config.toml
color_jitter = 0.1
encoder_norm_position = "pre"
encoder_parallel_block = false
encoder_num_experts = 4
encoder_expert_mlp_ratio = 0.5
decoder_width = 192
learning_rate = 0.0018
Rows from expert 2 of block 13 of the encoder, named by matrix and row number. Rows with one number belong to one neuron. Each number is 128 + 24 x the weight over its row's rms, rounded and kept within 0 to 255. All counts start at 0. After the name is the row's rms in percent of the matrix's.
# up: expert up (encoder.blocks.13.mlp.up, 4x160x320), inputs 214-319
# down: expert down (encoder.blocks.13.mlp.down, 4x320x160, transposed), outputs 214-319
up.8 106 [ 86 120 126 170 142 105  84 117 122 122  83 167 127 119  81 123 149 130 131 141  91 151 166  98 149 119 120 137  97 155 112  93 130 154 156 126 111  88 111 150 156 119 122 140 162 102 133 125 138 141 119 114 154 126  86 152 123  72 131 111 119 124 120 144 107 116 139 122  70 131 115 139 122 100 121 133 143  74 123 109 127  93 155 121 154 103 136 125 124 125  60 125 127  50 157  97  66  99 177 121 145 102 118 146 102 136]
up.9 100 [128 109 115 123 104  82 141 155  89 132 144 150 139 119 142 110 166  88 155  67 119 100 113 152 130 136 157 122 130 132 144  96 106 121 163 138 180 105 142  76 138 133 148 117 101 144 120 125 157 126 135 104  87 125 141 123  69 135 130 102 123 158 125 171  96 129 102 133 116  92 121 117 133  93 152 116 137 145 107 102 126 129 112 139 123 126 125 183 125 154 113 111 128 109 115  84 104 147  82 110 127 122 121 111 143 122]
up.10 067 [ 96 124 157 138 110 128  93 113  94 110 146 134 111  96  91 134 135 141 119  96 129 134  76  93 205 131 122 109 158 148  98  93 127 121 144  72  79 115  80  54 136 170 112 128 119 112 104 130 124 104 125 139 166 119 125 141  99 134 113 113 146 115 111 115 117 121  62 122 148 128  75  78 120  99 122 129 140 103 136  98 142 125 118  88 152 127 151 104 104 105 111 124 110  90 103  79 122 138 153 106 109 144  94  81 115 113]
up.11 147 [134 122 103 123 115 126 158 150 149 110 112 144 119 118 130 149 127 123 152 141 130 103 107 138 127 167 149  53 103 106 131 104  89 113 102  99  79 147 129 124 137 129  76  94 115 111 111 153 158 145  98  94 157 122 102 133 118 134 103 116 120  83 162  89 130 145 140 153 119 119 100 111 110 132 156 152  96  85 117 113 128 122 112 123 136 128 134  88 124 103 163 106  81 163 152  79 130 154  97 145  83 133 109 140 186 138]
up.12 123 [159 111 110 120 110 106 134 138 149 115 128 127 173 120 133 117  91 110 107  97 153 126 131 179 130 145 114 114 107 129 101 151 137 174 122 104 108 109 114 115 101 136 140  84 104 110 120 132 118 115 110 131  55  93 105 124  79  80 106 151 143 118 112 134 147 137 121 174 142 123 163 117 151 179 112 111 144 144 143 127  78 151 131 113 123 119  91 130 153 102  69 118 121 158 109 144 179 164 137 107 114 124 127  91 133  59]
up.13 074 [138 155 111 147 104 122 104 126 146 102 109  73 143 104 155 120 135 141 139  88 164 129 194 137 166 106 117 145 147 146 119 115 101  85 124  95 134 111 136 157 135 152 137 121  95 112  94 125 126 139  78  57 180 102 132 140 128  74 133 105 163 123 150 123 115  75 111 128  56 113  95 160 143 142 142 123 140 124 127 145 139 132 129 138 100 155  82 126 117 145  87 158  90 134 129  87 107 105 102 114 100 108 134 106  86 107]
up.14 081 [149 115 151 138  87 150  76 127 134 144 143 154 122 122 130 110 117 124  94  95 112 128 157 141 145 151 130 104 162 130 126 140 163 132 126 114 113 135 130  95 127 119 154 114  85 100 158 118 154  91 124  90 120 147 126 144 142 156 131 125 128 140 140 166 126 110 157 110 123 113 140 129 128 144 108 144 119  78 113 107 125 180 128 177 109 124 145 136 107 145  90 112 153 102 145  79 142  64 114 129  96 154 120 109 123 130]
up.15 109 [149 121 110 107 158 132 154 140 155 136  91 161 139 100 127 133  97  93 125 126 131 114 122 102 137 142 129 109 147 129 151 151 136 123 113 152  95 139 112 124 163 119 126  75 136  66 144  97 116 132 124 129  90  99  80  90  88 131 125 150 129 153  89 147 114 112 167 100 138 102 113 154  94 165  89 128 155  71 139 116 115 102 130 145  90 111 149  74 151 114 130  83 119  20  97  64 150 103 120  89 160 158  88 121 150 138]
up.16 114 [112 143 132 135 114 116 133 111 130 140 151 152 145 125 143 108 124 152  87  96 125 115  97 152 133 145 150  74 165  90 124  73 146 158 113 116 159 121 120 136 116  96 129 150 123  77 108 129 102 125 139 104  98  89 144  66 151  85 139 134 115 138 115 124 123 103  44 112 100  85 119  78  87 113 106 112 132 100 113 124 112 120 138 164 166 103 162  92  95 147 115 129  89 136 116 101 148 130 144 139 111 125 125 121 168 104]
up.17 103 [126  76 130 109  85 168 109 136  95 114 134 131 128 124 158 150 104 111 127  88 142  97 109 165 133 102 145 132 133 120 149 132 127 156 137  95 107 121 136 101 104 136 122 147 126 141 103 141 130 100 113 113 147 127 133 108 100 131  90 160 135 106 153 143  95 143 163 143 164 140 147  95 151 122 132 131  87 145 136 146 105 158  86  94 134 152 135  89 153 118 136 154 138  86 134 136 136  92  80  99 123 152 129 114  99  86]
up.18 105 [107 125 138 130 130 125 179 103 117  96 131  96 128 132 130  92 134  89 115 147 108  92 122 116 122 159 160 128 132 131 104 107 132 159 123  91 142 134 100  96 129 133 149 117 131 133  95 179 141 105 148  79 125  88 161 109 141 151 103 121 115 115 137 141 117  81 122  96 146 115  85  85 153 133 130 115 105 132 141 135 163 116  91 110 148 168 165 182 100 142 155 115 138 151 128 131 101 102  95  87 115 141 102 108 151 123]
up.19 112 [110 123 137 168 184 109 144 130 148 136 134  69 134  87 105 143 139 117 127 138 143 168 157 122 131 118 127 148 115 111 113 153 165 158 105 120 101  68 123 128  94  80 137 123 143  97  94 109  76 109 103 107 125 143 126 142 131 126  61 117 138 134 141 133 141 126 132 129 117 128 132 134 122 124 128 135 131 100 131 157  81 104 164 147 108 131  83 144 136 129  70 100 127 130 131 123 133 131 125 117 109 133 140 109  81 112]
up.20 120 [149 112 140 144 164 111 144 125 153 134 156 146 178 114 139 108 147 142  94 126 139 137 110 117 132 146 126 106 142 123 117 139 110 135 113 112 145 109 119 126 137  93 125 178 111 129  73 138 135 143 117 100  82 136 154 154 144 119 152 154 120 161 133 112 122 124  99 131  95 116 100  87  95  97 113 109 197 102 161 137 152 146  91 160 158 117 165 132 115 126 130 134 112 108 114 114 116 122 149 124 103 153 123 114 143 122]
up.21 141 [105  88  72 111 104 130 157 129 161 137 141  80  84 113 122 116 153 137  70 142 131 126 155 132 126 148  75 151 113 119 140 125 121 171 105 109 109 171 134 145 127 163 127  83 118 116 139 115 127 138 130 143  91 117 118 122  80 170 120 171 114 142 108 103 132 122 150 127 144 113 124 126 147 129 174 110  84 119 137 151 142 108 113 117 143 107 117 135 119 168 104 146 152 171 120 159 129  87 121 167 138  87 113 132 125 115]
up.22 057 [147 120 109 173 137 147 129 114 146 150 128 145 124 112  93 134  87  95  89 137 139 147 150 120 193  84  96  78 101 169 130 137 107 139 108  95 143 126  83 118 110 107 140 130 123  97 150 105 112 136 111  90 115 167 105 116 149 143  91 129 132 123  93 141 165 139 119 134 131 151  98 148 125  95 145 104 117 127 122 111 156 111  95  95 127  87 145 151 139 146  82 111 135 100 135  92 109  82 131 118 111  98  95 133 157 116]
up.23 108 [ 56 126 117 158  96 134  96 144 124 147 105 155  95 140 102 100 110  86 140 145 143 105 177 130 138 107 147 127  70 130 133 137 136 108 119 165 119 113 150 136 110 125 101 103 154 124 147 140  93 147 132 137 157 155  93 143 142 137 137 133 101 122 152 133 129 119 191 143 124 136 131 113  78 112 107  86 144 126 136 145 112 125 135 125 111 124 123 159 134 132 103 151 122 112 140 105 150 100 163 129 164 126 139 130 106 125]
up.24 087 [158 104 130 151 144 119 147 116 103 150 115  93 126 147 139  72 115 151 145 139 110 111 128 113 130 110  75 131 110 146 126 164 130 156 142  92  91 123 116 129 136 160 123  46  84  97 142 129 119 131  86 114  87 146 132 151  97 142 147 117  89 125 136 157 117  61 150  97 125 141 146 140 122 125  77 127 157 123 163 128 108 143  92 106 136 124 172 139 134 114 100 143 139 123 124 110 110 108  96 142  86 131  99  85 125  96]
up.25 032 [129 131 136 154 107 115 147  96 112 136 100 110 114  92 119 130 112 135 121 129 122 110 155 131 179 127 106 106 111 173  90 120 111 104 120 119 115 121  82 113 134 136 104 108 107  90 144 126 101 136 117 101 101  92 138 132 116  90 121 135 115 103 113 155 119 115  86 132  76 112 104 103 106 114 137 108 156  72 142 135 120 128 155 153 104  81 119 126 124 130 104  86 118 163  98 124 120  78  78 113 130 100 123  96 102 108]
up.26 031 [134 152  91 131 107 122  91  98 123 147 123  97 132  90 138 123  89 133 119  99 104 116  88 139 178  85  93 105  74 107  93 111 122 120  87 110 112 126 103 133 131 120  95 113 123  93 137 128 110 100 113  98 126  96 141 135 134 100  79 105  96  92 137 121 124 103  78 101 121 125 109 104  97  92 109 131 130  80 130 106 134 116 152 119  93 131 146 135  97 104 138 102 147 125 107  98 117 115 109  92 109 130  97  81 102 115]
up.27 107 [152 132 132 194 111 136 118 146 162 118 143 104  92 137 144 135 106 160 109 175 143 142  98 108 127 105 130 137 157 112 136 115 137 145 115 140 130  97 134 135 123 120 151 123 122 136 159 141 126 111  86 125 111 150 102 131 141 148 139 125 123 111 111 110 114 101 155  80 114 140 161  86 118  82 145 114 183 126 111  99 161  91 108 115 141 114 180 161 120 103 159 136 127 113 120 149  96 177 122 164  76 122 112 108 107 115]
up.28 111 [ 93 109 107 124 149  87 114 139 136 123 103 135 111 127 147 113 159 133 112 159 138  77 185 117 124 148 138 116 120 102 125  93 148 174 112 131 126 116 124 149 143 107 103 157 105 129 124 122 126 106 112 118 151 120 109 128 152 105 130 163 133  79 124  63 140 167 119 141  73  93 129 148  83  55 112 131 112  66  84 143 112 127 119 138 129 101 174 114 175 106 179 117 148  87 129 119  61 168 121 156 135 140  88 124  90 134]
up.29 108 [150  64 102  73 158 117 111 176 189 163 126 148 166 137 120 133 152 181 100 157 149 103 111 100 132 113 122 123  96 148 196  99 140 148 118 149 145  84 155 167 116  98 144 127 106 120 159 101 127 136  76  88 126 140 119 118 105 143 129 147 109 162 138 126  95 129 147 107 100 137 128 113 135  91 161  87 115 101 133 113 127 121 119 105 134  99 125 150 160 119 101 153 156 143 123 138 139 126 108 175 139  96 139 118 117 114]
up.30 103 [127 133 151 155 143 152 121 114 112 158 170  65 157 152 153  84 180  92 127 174 109 108 154 168 134 117 128 144  97 120  99 116 166 157 125 129 153 109 142 121 118 147 138 128 136 106 111 145  96 111 105 161 153 158 121 153 123  83 138 129 109 140 144 141 156 119 101 120 129 107 116  94 135 118 142 124 142 138 149 122 130 110 110 120 149 172 170 159 149  81 155 157 121 126 141 132  81 149  93 151 107 106 115 105 130 125]
up.31 127 [ 88 132 193 145  83 176 127 118 126 129 106  88 143 105 108 125  95 107 108 131  89 150 104 110 121 141 112  97 140 142 154 136 127 146 118  99 128 108 124 179 166 104  88  80 102 123 129  76 134 129 111 139 194 160  95 152 105 148 148 104  72 122 134 148 104 127 142 138 150 139 148 102 117 122 155  83 162  96 147 128  61 147 145 116 126 140 115 130 145 119 154 137 133 131 127 139 127 120 123 146  96 128 129 117 103 110]
up.32 103 [ 89 128 155 118 184  91 133 134 136 135 137 128 143 125  96 128 148  92 132 158 146 119 100 131 131 132 149 147 153 100 131  64 153 166  90 147 130  94 139 119 100  91 155 109 165 120 106 148 140 113 144 140 131 125 125 121 127  95 114 128 133 109 138 113 138  86 129 102  70  94 112  67 150 109 127  90 108  84 120 129 110 109 157 159 156 140 146 112  64  81 107 172 130  89 110 128 157 113 102 141 154 128 112 110  73 108]
up.33 105 [131  97 109 118 130 142 155 127 164 114 169 124 139  96 143 121 112 116 130 116 125 146 168 103 138 106  87 111  95 135 108 147 108 122 112 117 153 121  91 167 117 154  88 122 160 105  90  99 108 135 127 143 134  96  99  86 163  97 128 159 160 157 116 100 173  95 106  86 142 127 110 157 111 126  94 111 164 130 131 120 144 147 142  97  99 102 109  80 150 124 149 139  80 139 116  90 136 131 100 106 142 138 161  77 140 137]
up.34 051 [130 129 147 152 119  75 132 122 130 137 110 152  79 128 148 123  64 134  80  88 106 138 104 122 199 126 177 106 128 127 144 138 126 149  97 121 104 121  92 100  98 164 128 148 107 148 134 129 136 124 103  90 107 142 111 134 109 139  75 127 115 112 123 154 101 166 109 133 105  82 123 142 112  90 134 103 114 150 150  89  81 127  91 156 107  82 117  93 127 128 130 119 132 100 127  90 115 149 132 132  87 107 137 117 121 117]
up.35 099 [121 120 144 156 175 126 134 109 133 127 158 127 136 107  96 173 133 114 129  96 129 134 156 158 134  94 121  94 126 159 145 141 106 143 151 129 103 117 116  92 135 114 148 127 152 125 107 136 119 141 112 116  87 136  95 101 124 130 128 149 134 151 110 136 115 140 127 176 101 135 130  82 149  81  84 108 152 101 142 136 110 126 138 157 125 120 105 110 102 142 107 138  97 106  81 130 147 105 145  88 126 142  87 118  78  61]
up.36 096 [144 109 112 146 149  88  89 117 133 123  90 136 138  81 116 161 123  93 154 115 113 154 164 163 141 122 121 160  91 148 129  76  86 116 137 116 123 127 141 147 132 107  85  82 130 116 134 103 144 152 131  99 158  99 101 120 129  99 101 163 114 115 121 150 103 118 111 183 117  96  84 139 130 115 164 137 138 141 107 107 112 135  92 163 145  85  96  85  93 104  94 131 140  72 138 163 104  87 115 101 138  86 116 123 117 103]
up.37 031 [ 98 136 160 112 122 151 107 105 118 100 128 129 106  77 101 138  89 124  97 120 111 133 117 107 206 106 101 120  95  89 117 136 121 110 105  82 112 138  99 110  91  91  99  96  95  99 142 135 134 113  96 114 111  94 130 116 109 117 103 118 116 107 110 134 117 121 112 113  94 127  85 106  96 137 101  86 132 113  79 128 100 102 107 120 112 100 148  77  97 131 124  99 135 135  99  83  89 135 104  89 119 108 105 130 109  87]
up.38 040 [150  87 117 122 132 130  88 103 149 153 139 121  94  81 120  83 118 112  96 168 113 124 121  93 194 107 124 115 120  75 113 138 134 140 102 113 130 104 102 146 122 115  98 105 147 120 148 105  98 119 109 138 115 149 123 131 107 130  76 154  86  74 127  95 129  81 118 102 100 114 132  65  93 107  79  75 146 136 119 118 114 149 126 117 116 137 154 110 104 112 125 109 136 132 108 100 109 123  82 110 103 124 115  78 113 115]
up.39 135 [102 136 154 158 112 141 180 130 139 110 135 176 169  99 128 163  81 171 153 134 125 146 109  94 121 178 138  58 106 166 104 127 142 163  97  92  91 136 107 146 141 151 109  89 117 114  99 148 120 111  70 123 144  99 104 105 113 136 114 124 130 107 175 131 119 117 152 135 118 167 120 130  90 142 132 150 132  88 172 121  96 129 122 130 139 178 120 102 128 108 163 118  86 144 137 137 142 144 134 116  74 120 120 137 169 161]
down.8 111 [119 118 141  99 148 150 154 130 150 130 107 133 129 142  91 116 133 134 150  92 111 118 136 100 128 122  93 122 111 161 139 117 127 105  66  60  49 109 141 137 133 120 112  69 133 111 120 108 153 144 142 142 179  99 156 135 158 151 112 127 128 155 156 104 142  94 156 109 152 138 128 128 118 164 122 154 143 120 126 124 140 145 114 145 165 141  92  91 146  90 146 147 144 147 126 200 119 114 115 117 137 100 137 133 118 128]
down.9 100 [122  98 144 145 108 172 124 155 120 122 119 139 138 125 120 173  78 112 101 148 118 134 123 124 127 107 107 158 124 143 147 121 143 113 115 106  58 111 122 125 116 168 112  97 134 125 121 124 116 119 135 115 125 158 173 115 141 114 131 161 111 105 131 126 167 159 121  93 116 157 148 119 131 150 117 110 134 140 119 134 134 165 156 114 152 140 142  93 145 107 160 153 148 140 140 142 149 132 123 105  83 146  95 128 122 152]
down.10 065 [143  99 121 123 130 135 155 123  90 148 158 115 118  85 123 149 125 143 107 148 106 127 111 128 105 138  74 135 142 118 120 117 118 119 171 129 149 183 170 122 156 168 141 126 106 132 143 136 111 120 139 150 104 139 165 147 114 167 127 119 134 130 126 121 153 125  92 125 151 147 104 129 128 123 110 117 117 146 100 124 136 130  84 107 153 156 131 171  94 149 158 154 151 147 152 114 121 111 142 107 129 139 120 107 117 122]
down.11 136 [134 128 136 113 130 132 133 135 107 146 100 168 126 140 101 177 108  98 116 120 128 113  99  90 119 124 122  77 119 177 111 116 153 142 165 129  67 128 122 117 100 156 123 120 127 135 144 153 127 133 146 161 123 143 153 135 113 110 120 118  90  66 151 134 154 161 162  95 112 126 142 154 149  83 131 171 122 123 166 137 116 134 121  88  96 141 135 142 118  91 159 135  93  99  81 141 147 160 101 115 164 144 120 137 160 103]
down.12 128 [128 141 140 108 167 155 121  92 128 149 146 149 120 157  97 133 136 162 130 106  83 148 122 112 140  83 111  90 110 178 148 116 127  99 159 143 137 137 137 120 140 135 117 105 141 151 132 110  81 129 109 105  79 171 140 156 152 128 123  92  95 113 143 135 157 117 110 140 139 152 124 135 113  97 142 106 116 149 112 116 136 107 136 159 145 153 155 151 132  89 136 138 128 139 164 126 110 115 118 102 149  93 147 129 103 147]
down.13 081 [132 125 104 124 120 140 110 116 115 142 139 132 145 105 102  72 148 135 127 150 152 126 125 117 169 128 151 137 101  98 122  61 112 147 134 113 141 126 167 127 100 115 102 147 111 154 143  90 132  99 185 113 130  88 109 158 142 126  88 153 124 134 116 131 106 101  96 135 170 117 153  76 116 129 111 113 151 153 141 154 130 102 139 140 154  88 133 134  98 127 105 165  81 106 117 153 148 107 124 121 124 156 130 132 139 116]
down.14 085 [ 85 138 131 127  78 122 115 110 122 123 100 162  99 158 111 147 126  82  94 137 114 114 122 140 140  83 102 193 126 146 166 127 178 119 179 163 156 151 115 128 115 188 155 122 125  91 181 139 102  93 104 205 122 143 145  90 113 132 137 127 121  96 114  88 134 136 134  79 144 165 148 100 129 126 105 110 108 135 128 143 113 133 121 172 128 178 139 151 131  98 110 149 138 139  87 121 156 117 122 112 158 148 143 127 156 104]
down.15 109 [ 84 121 112 102 141  99 150 141 112 143 120 136 125 125 130 174 144 139 104 100 132 116 120 136 151 137 182 109 134 162 123 106 147 119 136 111  98 113 125 178 113 131 108 156 147 128 155 128 117 123 182 130 134 157 105 132 131 131  92 113 147 151 162 154 145 133 127 115 116 135 101 145 112 107 125 102 100 174 127 118 112 162 152 135 122 110 113 100 111 177 135 116 124 125 142 103 159 137 171 140 176 160 123 126 154 122]
down.16 110 [ 43 180 120 113 131 143 154 131 105 134 100 127 162 126 108 156 110 121 138 167 141  81 128 110 122 129 149 161 136 143  91 112 170 111 110 126  88 167 149 135 135 125 123 115 144 130 128 117 155  96 150 176 165 106 124  89 121  89 132 172 136 139  94 133 136 136 176  91 145 111 122 164 112 123 116 151 109  91 147 129 127 121 132  87 166 152 141 108 129 130 140 110 107  81 136 122 110 189 109 133 194 103 139 143 136 140]
down.17 104 [102 127 140 133 115 103 145 126  95 109  78  92 184 135 109 106 147 135  80 173 113 109  96  96  59 120 138 128 139 138 157 104 160 110 173 128 148 126 132 109 127 150 125 183 106 100  59 128 126 136 103 121 112 122 148 110 111  97 120 105  97 138 104 121 141 167 130 128  80 147 132 142 119 160 127 108 140 164 162 123 134  63 150 114  99 119 151 138 145  83 129 138 142 139 108 131 155 138 142 109 135 128  81 164 145 145]
down.18 102 [ 92 126 110 134 132 145 119 131 118 103  67 177 133 130  95 128 153 102 133  99 142 105 119 165 116  78 150 110 100 142 144  93 140 125 177 134 173 120 160 112 121 155 138 163 110  88 143 137 136 114 137  78 148 123 119 145 142 132 104 120 114  96 139 160 165 153  86 107 115 133 118  92 111 109 125 128 141 186 110 131 144  97 108 131 103 159 150 167 107 124 126 107 127 145 138  96 144 114 145 100 118 121 150 163 148 142]
down.19 113 [ 88  98 108 170 107 133 172 134 141 123 138 142 124 134  92 137 114  96 114 148 156 111 132 106  97 142 156 144  77 149 125 124 140 142 147 147 106 133 148 149 113 108 115 122 140 117 112 130 109 114 115 173 178  91 141 150 109 155  99 145 125 102 132 111 149 155 138 145 117 138 116  95 150  84 124 140 103 123 188 138  98  93 106 103 110 114 107 132 117  92 123 109  95 125  98 158 151 117 155 135 130 174 127 133 162  95]
down.20 111 [124 102 117 148 107 142 143 130 136 118 158  98 153 148 127 122 130 118 126 118 128 130 127 137 140 128 147 130 111 123 116  77 129 133 146 130 174 155 178 136 128 121 118 174 143 109  90 136 108 121 125  78 124 106 128  84 125 122 149 109  88 151 142 145 133 123 110 141 140 110 128  66 117  91 130 119  64 132 122 134 140  75 124 136 165 139 142 143  64 158 159 135 123 143 118 127 105  91 134 117 120 147 129 147 187 140]
down.21 136 [202 136 158 118 189 137 110 111 128 128 185 150  98 135 159 100 143 126 191 129 122 118 140 115 112 120 160 102 129 108  83 158 154 121 136 132 113 118 122  96 155 145 127 117 122 156 160 137 123 121  97 137 145 155 115 166 138 102 117 137 139 128 137 144 125 108 114 125 131 158 103 142  94 118 131 115 190 115 142 132 138 156 110 136 118 151 190 138 121 105 181 126 121  75 146 111 115 137 128  80 135 140 136 110 135 141]
down.22 058 [150 171 178 135 122  93 128 101 142 156 130 141 145 149  77  96 110 137 148 140 102 128 121 138  96 109  98 108 111 119 135 157 114  60 126 123 102 115 139 153 166 142 132 101  83 160  82 146 148 145 119 142 136 132 158 102  90 148 130 129 142 150 159 102 149 134 122 155 113 120 179 154 143 153 147 124 114  70 163 140 101 124 157 127 115 169 135 117 108 152  77 147 164 138  96 117 147 136 156 104 123  95 144 155 146 154]
down.23 116 [147 114 120 113 135  58 101 189 149  90 136 127 120 158 131 149 111 132 107 151 132 147 139 130 158 124 153 145 171 115 139 131 101  90 136 124 117 132 111 167 110  97 129 164 111 127 128 136 182 146 131  95 100 109 165 113 125 115 147 142  93 108 174 114 127 133 128 164 118 124 181 146 127 131 114  75  87 166 158 134 121 119 144 142  87  94 121 139  98 182 124 145 136 137  98 130 112  74 161 159  83 162 113 125 120 159]
down.24 097 [118 121 168  91 106 115 138 116 129 134 149 109  76 171 132 143 129 100 109 122 108 116 100 117 127 149 158 110 139 155 141 110 194 114 133 168 161 105 136 136 119 116 166 144 139 119 156 137 118 123 132 121 173  89 158 163 123 136 151 177 113  99 135 106  94 153 107 160 113  85 144 126 119 110 129 122 144 164  77 151 120 106 143 109 161 165  96 169 121 133 138 108 140 123  81 141 127 126 143 114 152 139 121 129 161 123]
down.25 036 [100 124 107  92 115 150 130  82 123 156 129 102 133 151  91 160 116 152 122 129 107 107 123 140 129 137 107 116 145 117 159 137 151 169 120 110 167  96 140 111 154 120 185 133 146 111 136  97 149 164 131 192 154 128  70 108 117 103 156 124 161 154 132  86 112 132 142 119 140 129 135 125 129 129 125 124 131 112 100 133 138 145  97  95 144 147 138 143  95 139 124 110 128 148 111 141 113 139 149 156 125 156 104 139 150 107]
down.26 037 [110  79  83 144  95 101 124 154 134 113 133 139 124  97 123 104 101 115 148  94 134 108 174 107  83 139 122 146 161 105  95 127 112 164 112 126 120 119  99 170 139 161 124 154 146  56 115 137 132 119 150  80 139 139 105 106 162 122 136 147 128 160 102 118 138 122 174 126 122 153 154 100 142 122 145 150  82 131 127 154  99 125 144 131 119  96 130 110  99 152 164 136 129 141 136 128 139 140 174 163  89 151  99  95  89 122]
down.27 109 [148 104 113 136 109 132 134 129 114 121 154 100  97 160 140 123 176 115 121  78 123 116  94 106 114 108 145 126 141 128 131  96 113 150 115 116 104 110 166 146 134 109 131 130 147 129 152 140 144 121 138  88 136 111 162 167 141 127 115 139 110 139 136 142 131 153 120 140 151 135 101 150 132 108 140 136 150 173 106 117 148 115  97  83 147 136 136 134 148  80 138 132 119 152 134 211 144  93  90 172  97 136  99  58 148 145]
down.28 116 [150 180 121 104 144 108 110 131 145 118 150 120 135 136 144 115 130 137 113 139 115  86 152 134  93 157 155 119 143  90  93 120 142  98 172 147 137 115 141 122 159  66 122 155 113  98 134 144 122 128 167 104 148 156 152 111 154 148 139 113 133 107 167 155  94 124 106 132  98  96  89 150  92 109 123 185 154 139  98 138 130 113 120  79 122 154 172 146 105 133 141 103 133 123 155 120  68 176 131 117 156 137 125 169 163 149]
down.29 097 [109 136 104 143 100 169 157 123 115 131 159 115 133  99 176  97 163  93 119  93 128 137 111 109   0 162 197 135 110 128 121 112 120 165  99  88 102 136 115 142 121 145 129 125 129  90 130 121 109 116 126  90 131  99 129 133 116 129  93 120 135 135 129 142 119 128 139 112 166 133  87 117 116 174 124 155 135 179 146 127 141 134 145  87 104 125 112 124 143 118 118 144 118 129 106 163 124 143 122 103 113 143 107 102 152 126]
down.30 106 [ 99 127 120 117 114 118 160 114 111 119 147 130  84 100  93 145 138  94 146 144 103 148 124 118 169 134  88  99  97 143 159 144  83 126 148 133 103 200 160 133 146 183 179 112 105  89 130  99 148 151 117 133 138 110 133 135 158 162 101 129 128 124 117 127 124 120 154 116 160 150 110 141 112  79 146 130 128  68 122 129 138 119 133  97 131 122 115  88 105 159 184 122 116 130 134 126 134 117 155 108 124 130 102 104 100 157]
down.31 128 [130 104  85 101  92 101  89 151 133 131 149 135 116 148 160 153 137 108  92 148 129 100 108 133 102 122 117 132 132 100 106 160 131 141 135 162 173 150 106 127 135 130 143 144 139 135 169 131 102 100 109 135 127 101 127 125 132 119  74  76 128 144 137 157 179 143 148 100 113 140  83 133 129 142 128 187 161 115 149 123 139 136 148  80 128 125 165 193 131  82  94 118 109 135 141 106 125 142 142 145 162 167 127 138 157 144]
down.32 106 [139 159 133 135 158 104 125 145 118 121 131 129 102 136 126 151 162 112 111 124 146 115 116 131 141 157 144 132 140 112 169 108 136 122 168 135 182  93 159 127 110  94 109 128 110 161 115 129 118 114 104 152 139 116 156 136 134 147 107 120 131  67 141 126 104 157 143 139 140 101 139 126 116 118 118 106 123 137 197 145 117 193 123 135  99 136 145 170 128 100 144 108  93 119  73 123 112 136 130 119 140 163 120 108 150  87]
down.33 101 [143 120 163 139 134  75 125 158 116 107 105 156 131 141 132  87 138  89 171 118 128 115 117 146 142  66 108 119 174 105  84 151 153 121 127 130 173 124 108 108 130 189 147 133 110 106 155 133 162  94 122 127 103 118 112  65 135 101 137 108 132 149  82 124 147  96 175  94 117 133 129 137 131 150 137 136 170 144  99 131 111 139 131 143 126 125 133 136 126 139 101 115 125 102 140  79 141 129 127  85 140 136 110 109 143 173]
down.34 057 [107 109 205 122 123 118 133 133 121  81 100 145 124  92 104  93 128 153 117 159 169 105 100 127 120 156 156 115 119  86 134 101 150  99 171 127 119 100 152 119 124 112 137 133 150 143 104 129 147  90 142 172 170 121 128 125 153 142 139 148 142 116 140 153 118  90 103 137 110 112  94 111 158 139 121 121 140 113 140 146 180 132 106 111 138  91 134 138 117 132 128 126 104 131 136 107 131 104 158 121 106 166 117 150 176 134]
down.35 095 [101 109 127 120 101 162 169 117 134 117 138 130  93 117 116 124 131 147 125 101 127  85 110 150 109 125 160  96 119 122 116 149 110 142 127 144  75 159 158 121 117  94 101 130 136 123 139 163 155 143 130 132 172 113 115 133 137 198 116 143 130 130 133 103 104 135 157 116 124 143 121 118 118 135 141 103 101 160 138 149 151 145 101 108 104 116 133 118 102  89 162 137 113 126 129  92 133 138 131 119 153 175 161 141 128 118]
down.36 106 [105 126 119 153  70 157 181 141 127 103 108 123 146 141 117  88  96 145  90 125 108 113  89 164 114 128 128 155 123 141 153 118 154 119 113  97  97 121 131 141 136 119 147 127 105 100 123 150 182 128 171  93 123 143 162 142 146 132 147 123 131 158 115 144 141 147 124 113 123 106 123 164 152 118 130 138 107 162  82 102 131 102 110 106 136 127 150 140 145 127 108 140 194 140 143 132  79 157 139 154 101 113 121 141 115 160]
down.37 031 [103 105 132 110 107 148 149 163 124  55  99 121 135 158 152 108 165  81 136 181 126 168 121 116 102 106 119 146 133 118 141 133 121 129 157 128 136 110 162 169 153 107  54 140 111 130 117 128 116 114 105 137 188 143 111  96 153 161 104 152 107 131 124 139 115 143 114 141 127 156 102 134 136 151 120 152 146 126 127 120 152 137 135 166 128 118 139 147 133 119 131 144 133 121 160 149 125 141 145 138  99 150 155 140 110 135]
down.38 047 [133 130 146 142 103 164 103 137 134 138 154 151 150 142 117 160 130 144 149 122 135 185 129 102 100  89 129 126 143 145  91 156 107  96 118  89 170 116 107  93 114 105 164 143 147 117 168 135 161 112 123 190 105 155 113 143 131 110 111 131 155 163 129 150 155 149 132 143 137 137 117 151 125 109 153 162 110 136 108 129 144 148 114 153  94 138  89 115 110  75 155 109  93 163 141 154  96 166  90 160 107  81 151 121 123 139]
down.39 121 [100 139 117 137 139 102 182 128 139 126 149 166 147 116  99 102 145 133 132 111 135 154 116  98 121 144  79  66 110 142 101 125 120 144 139 133 114 118 150 127 136 160 125  79 108 112  74 147 136 134 118 154 120 125 131  64 117 116  89 136 149 148 157 155 125 100 167 138 111 152 115 129 111 137 122 151 125  78 181 125 107 156 109 120  92 149 147 121  96 142 130 115  93 119  85 118 135 105 110 137 158 121 142 158 191 106]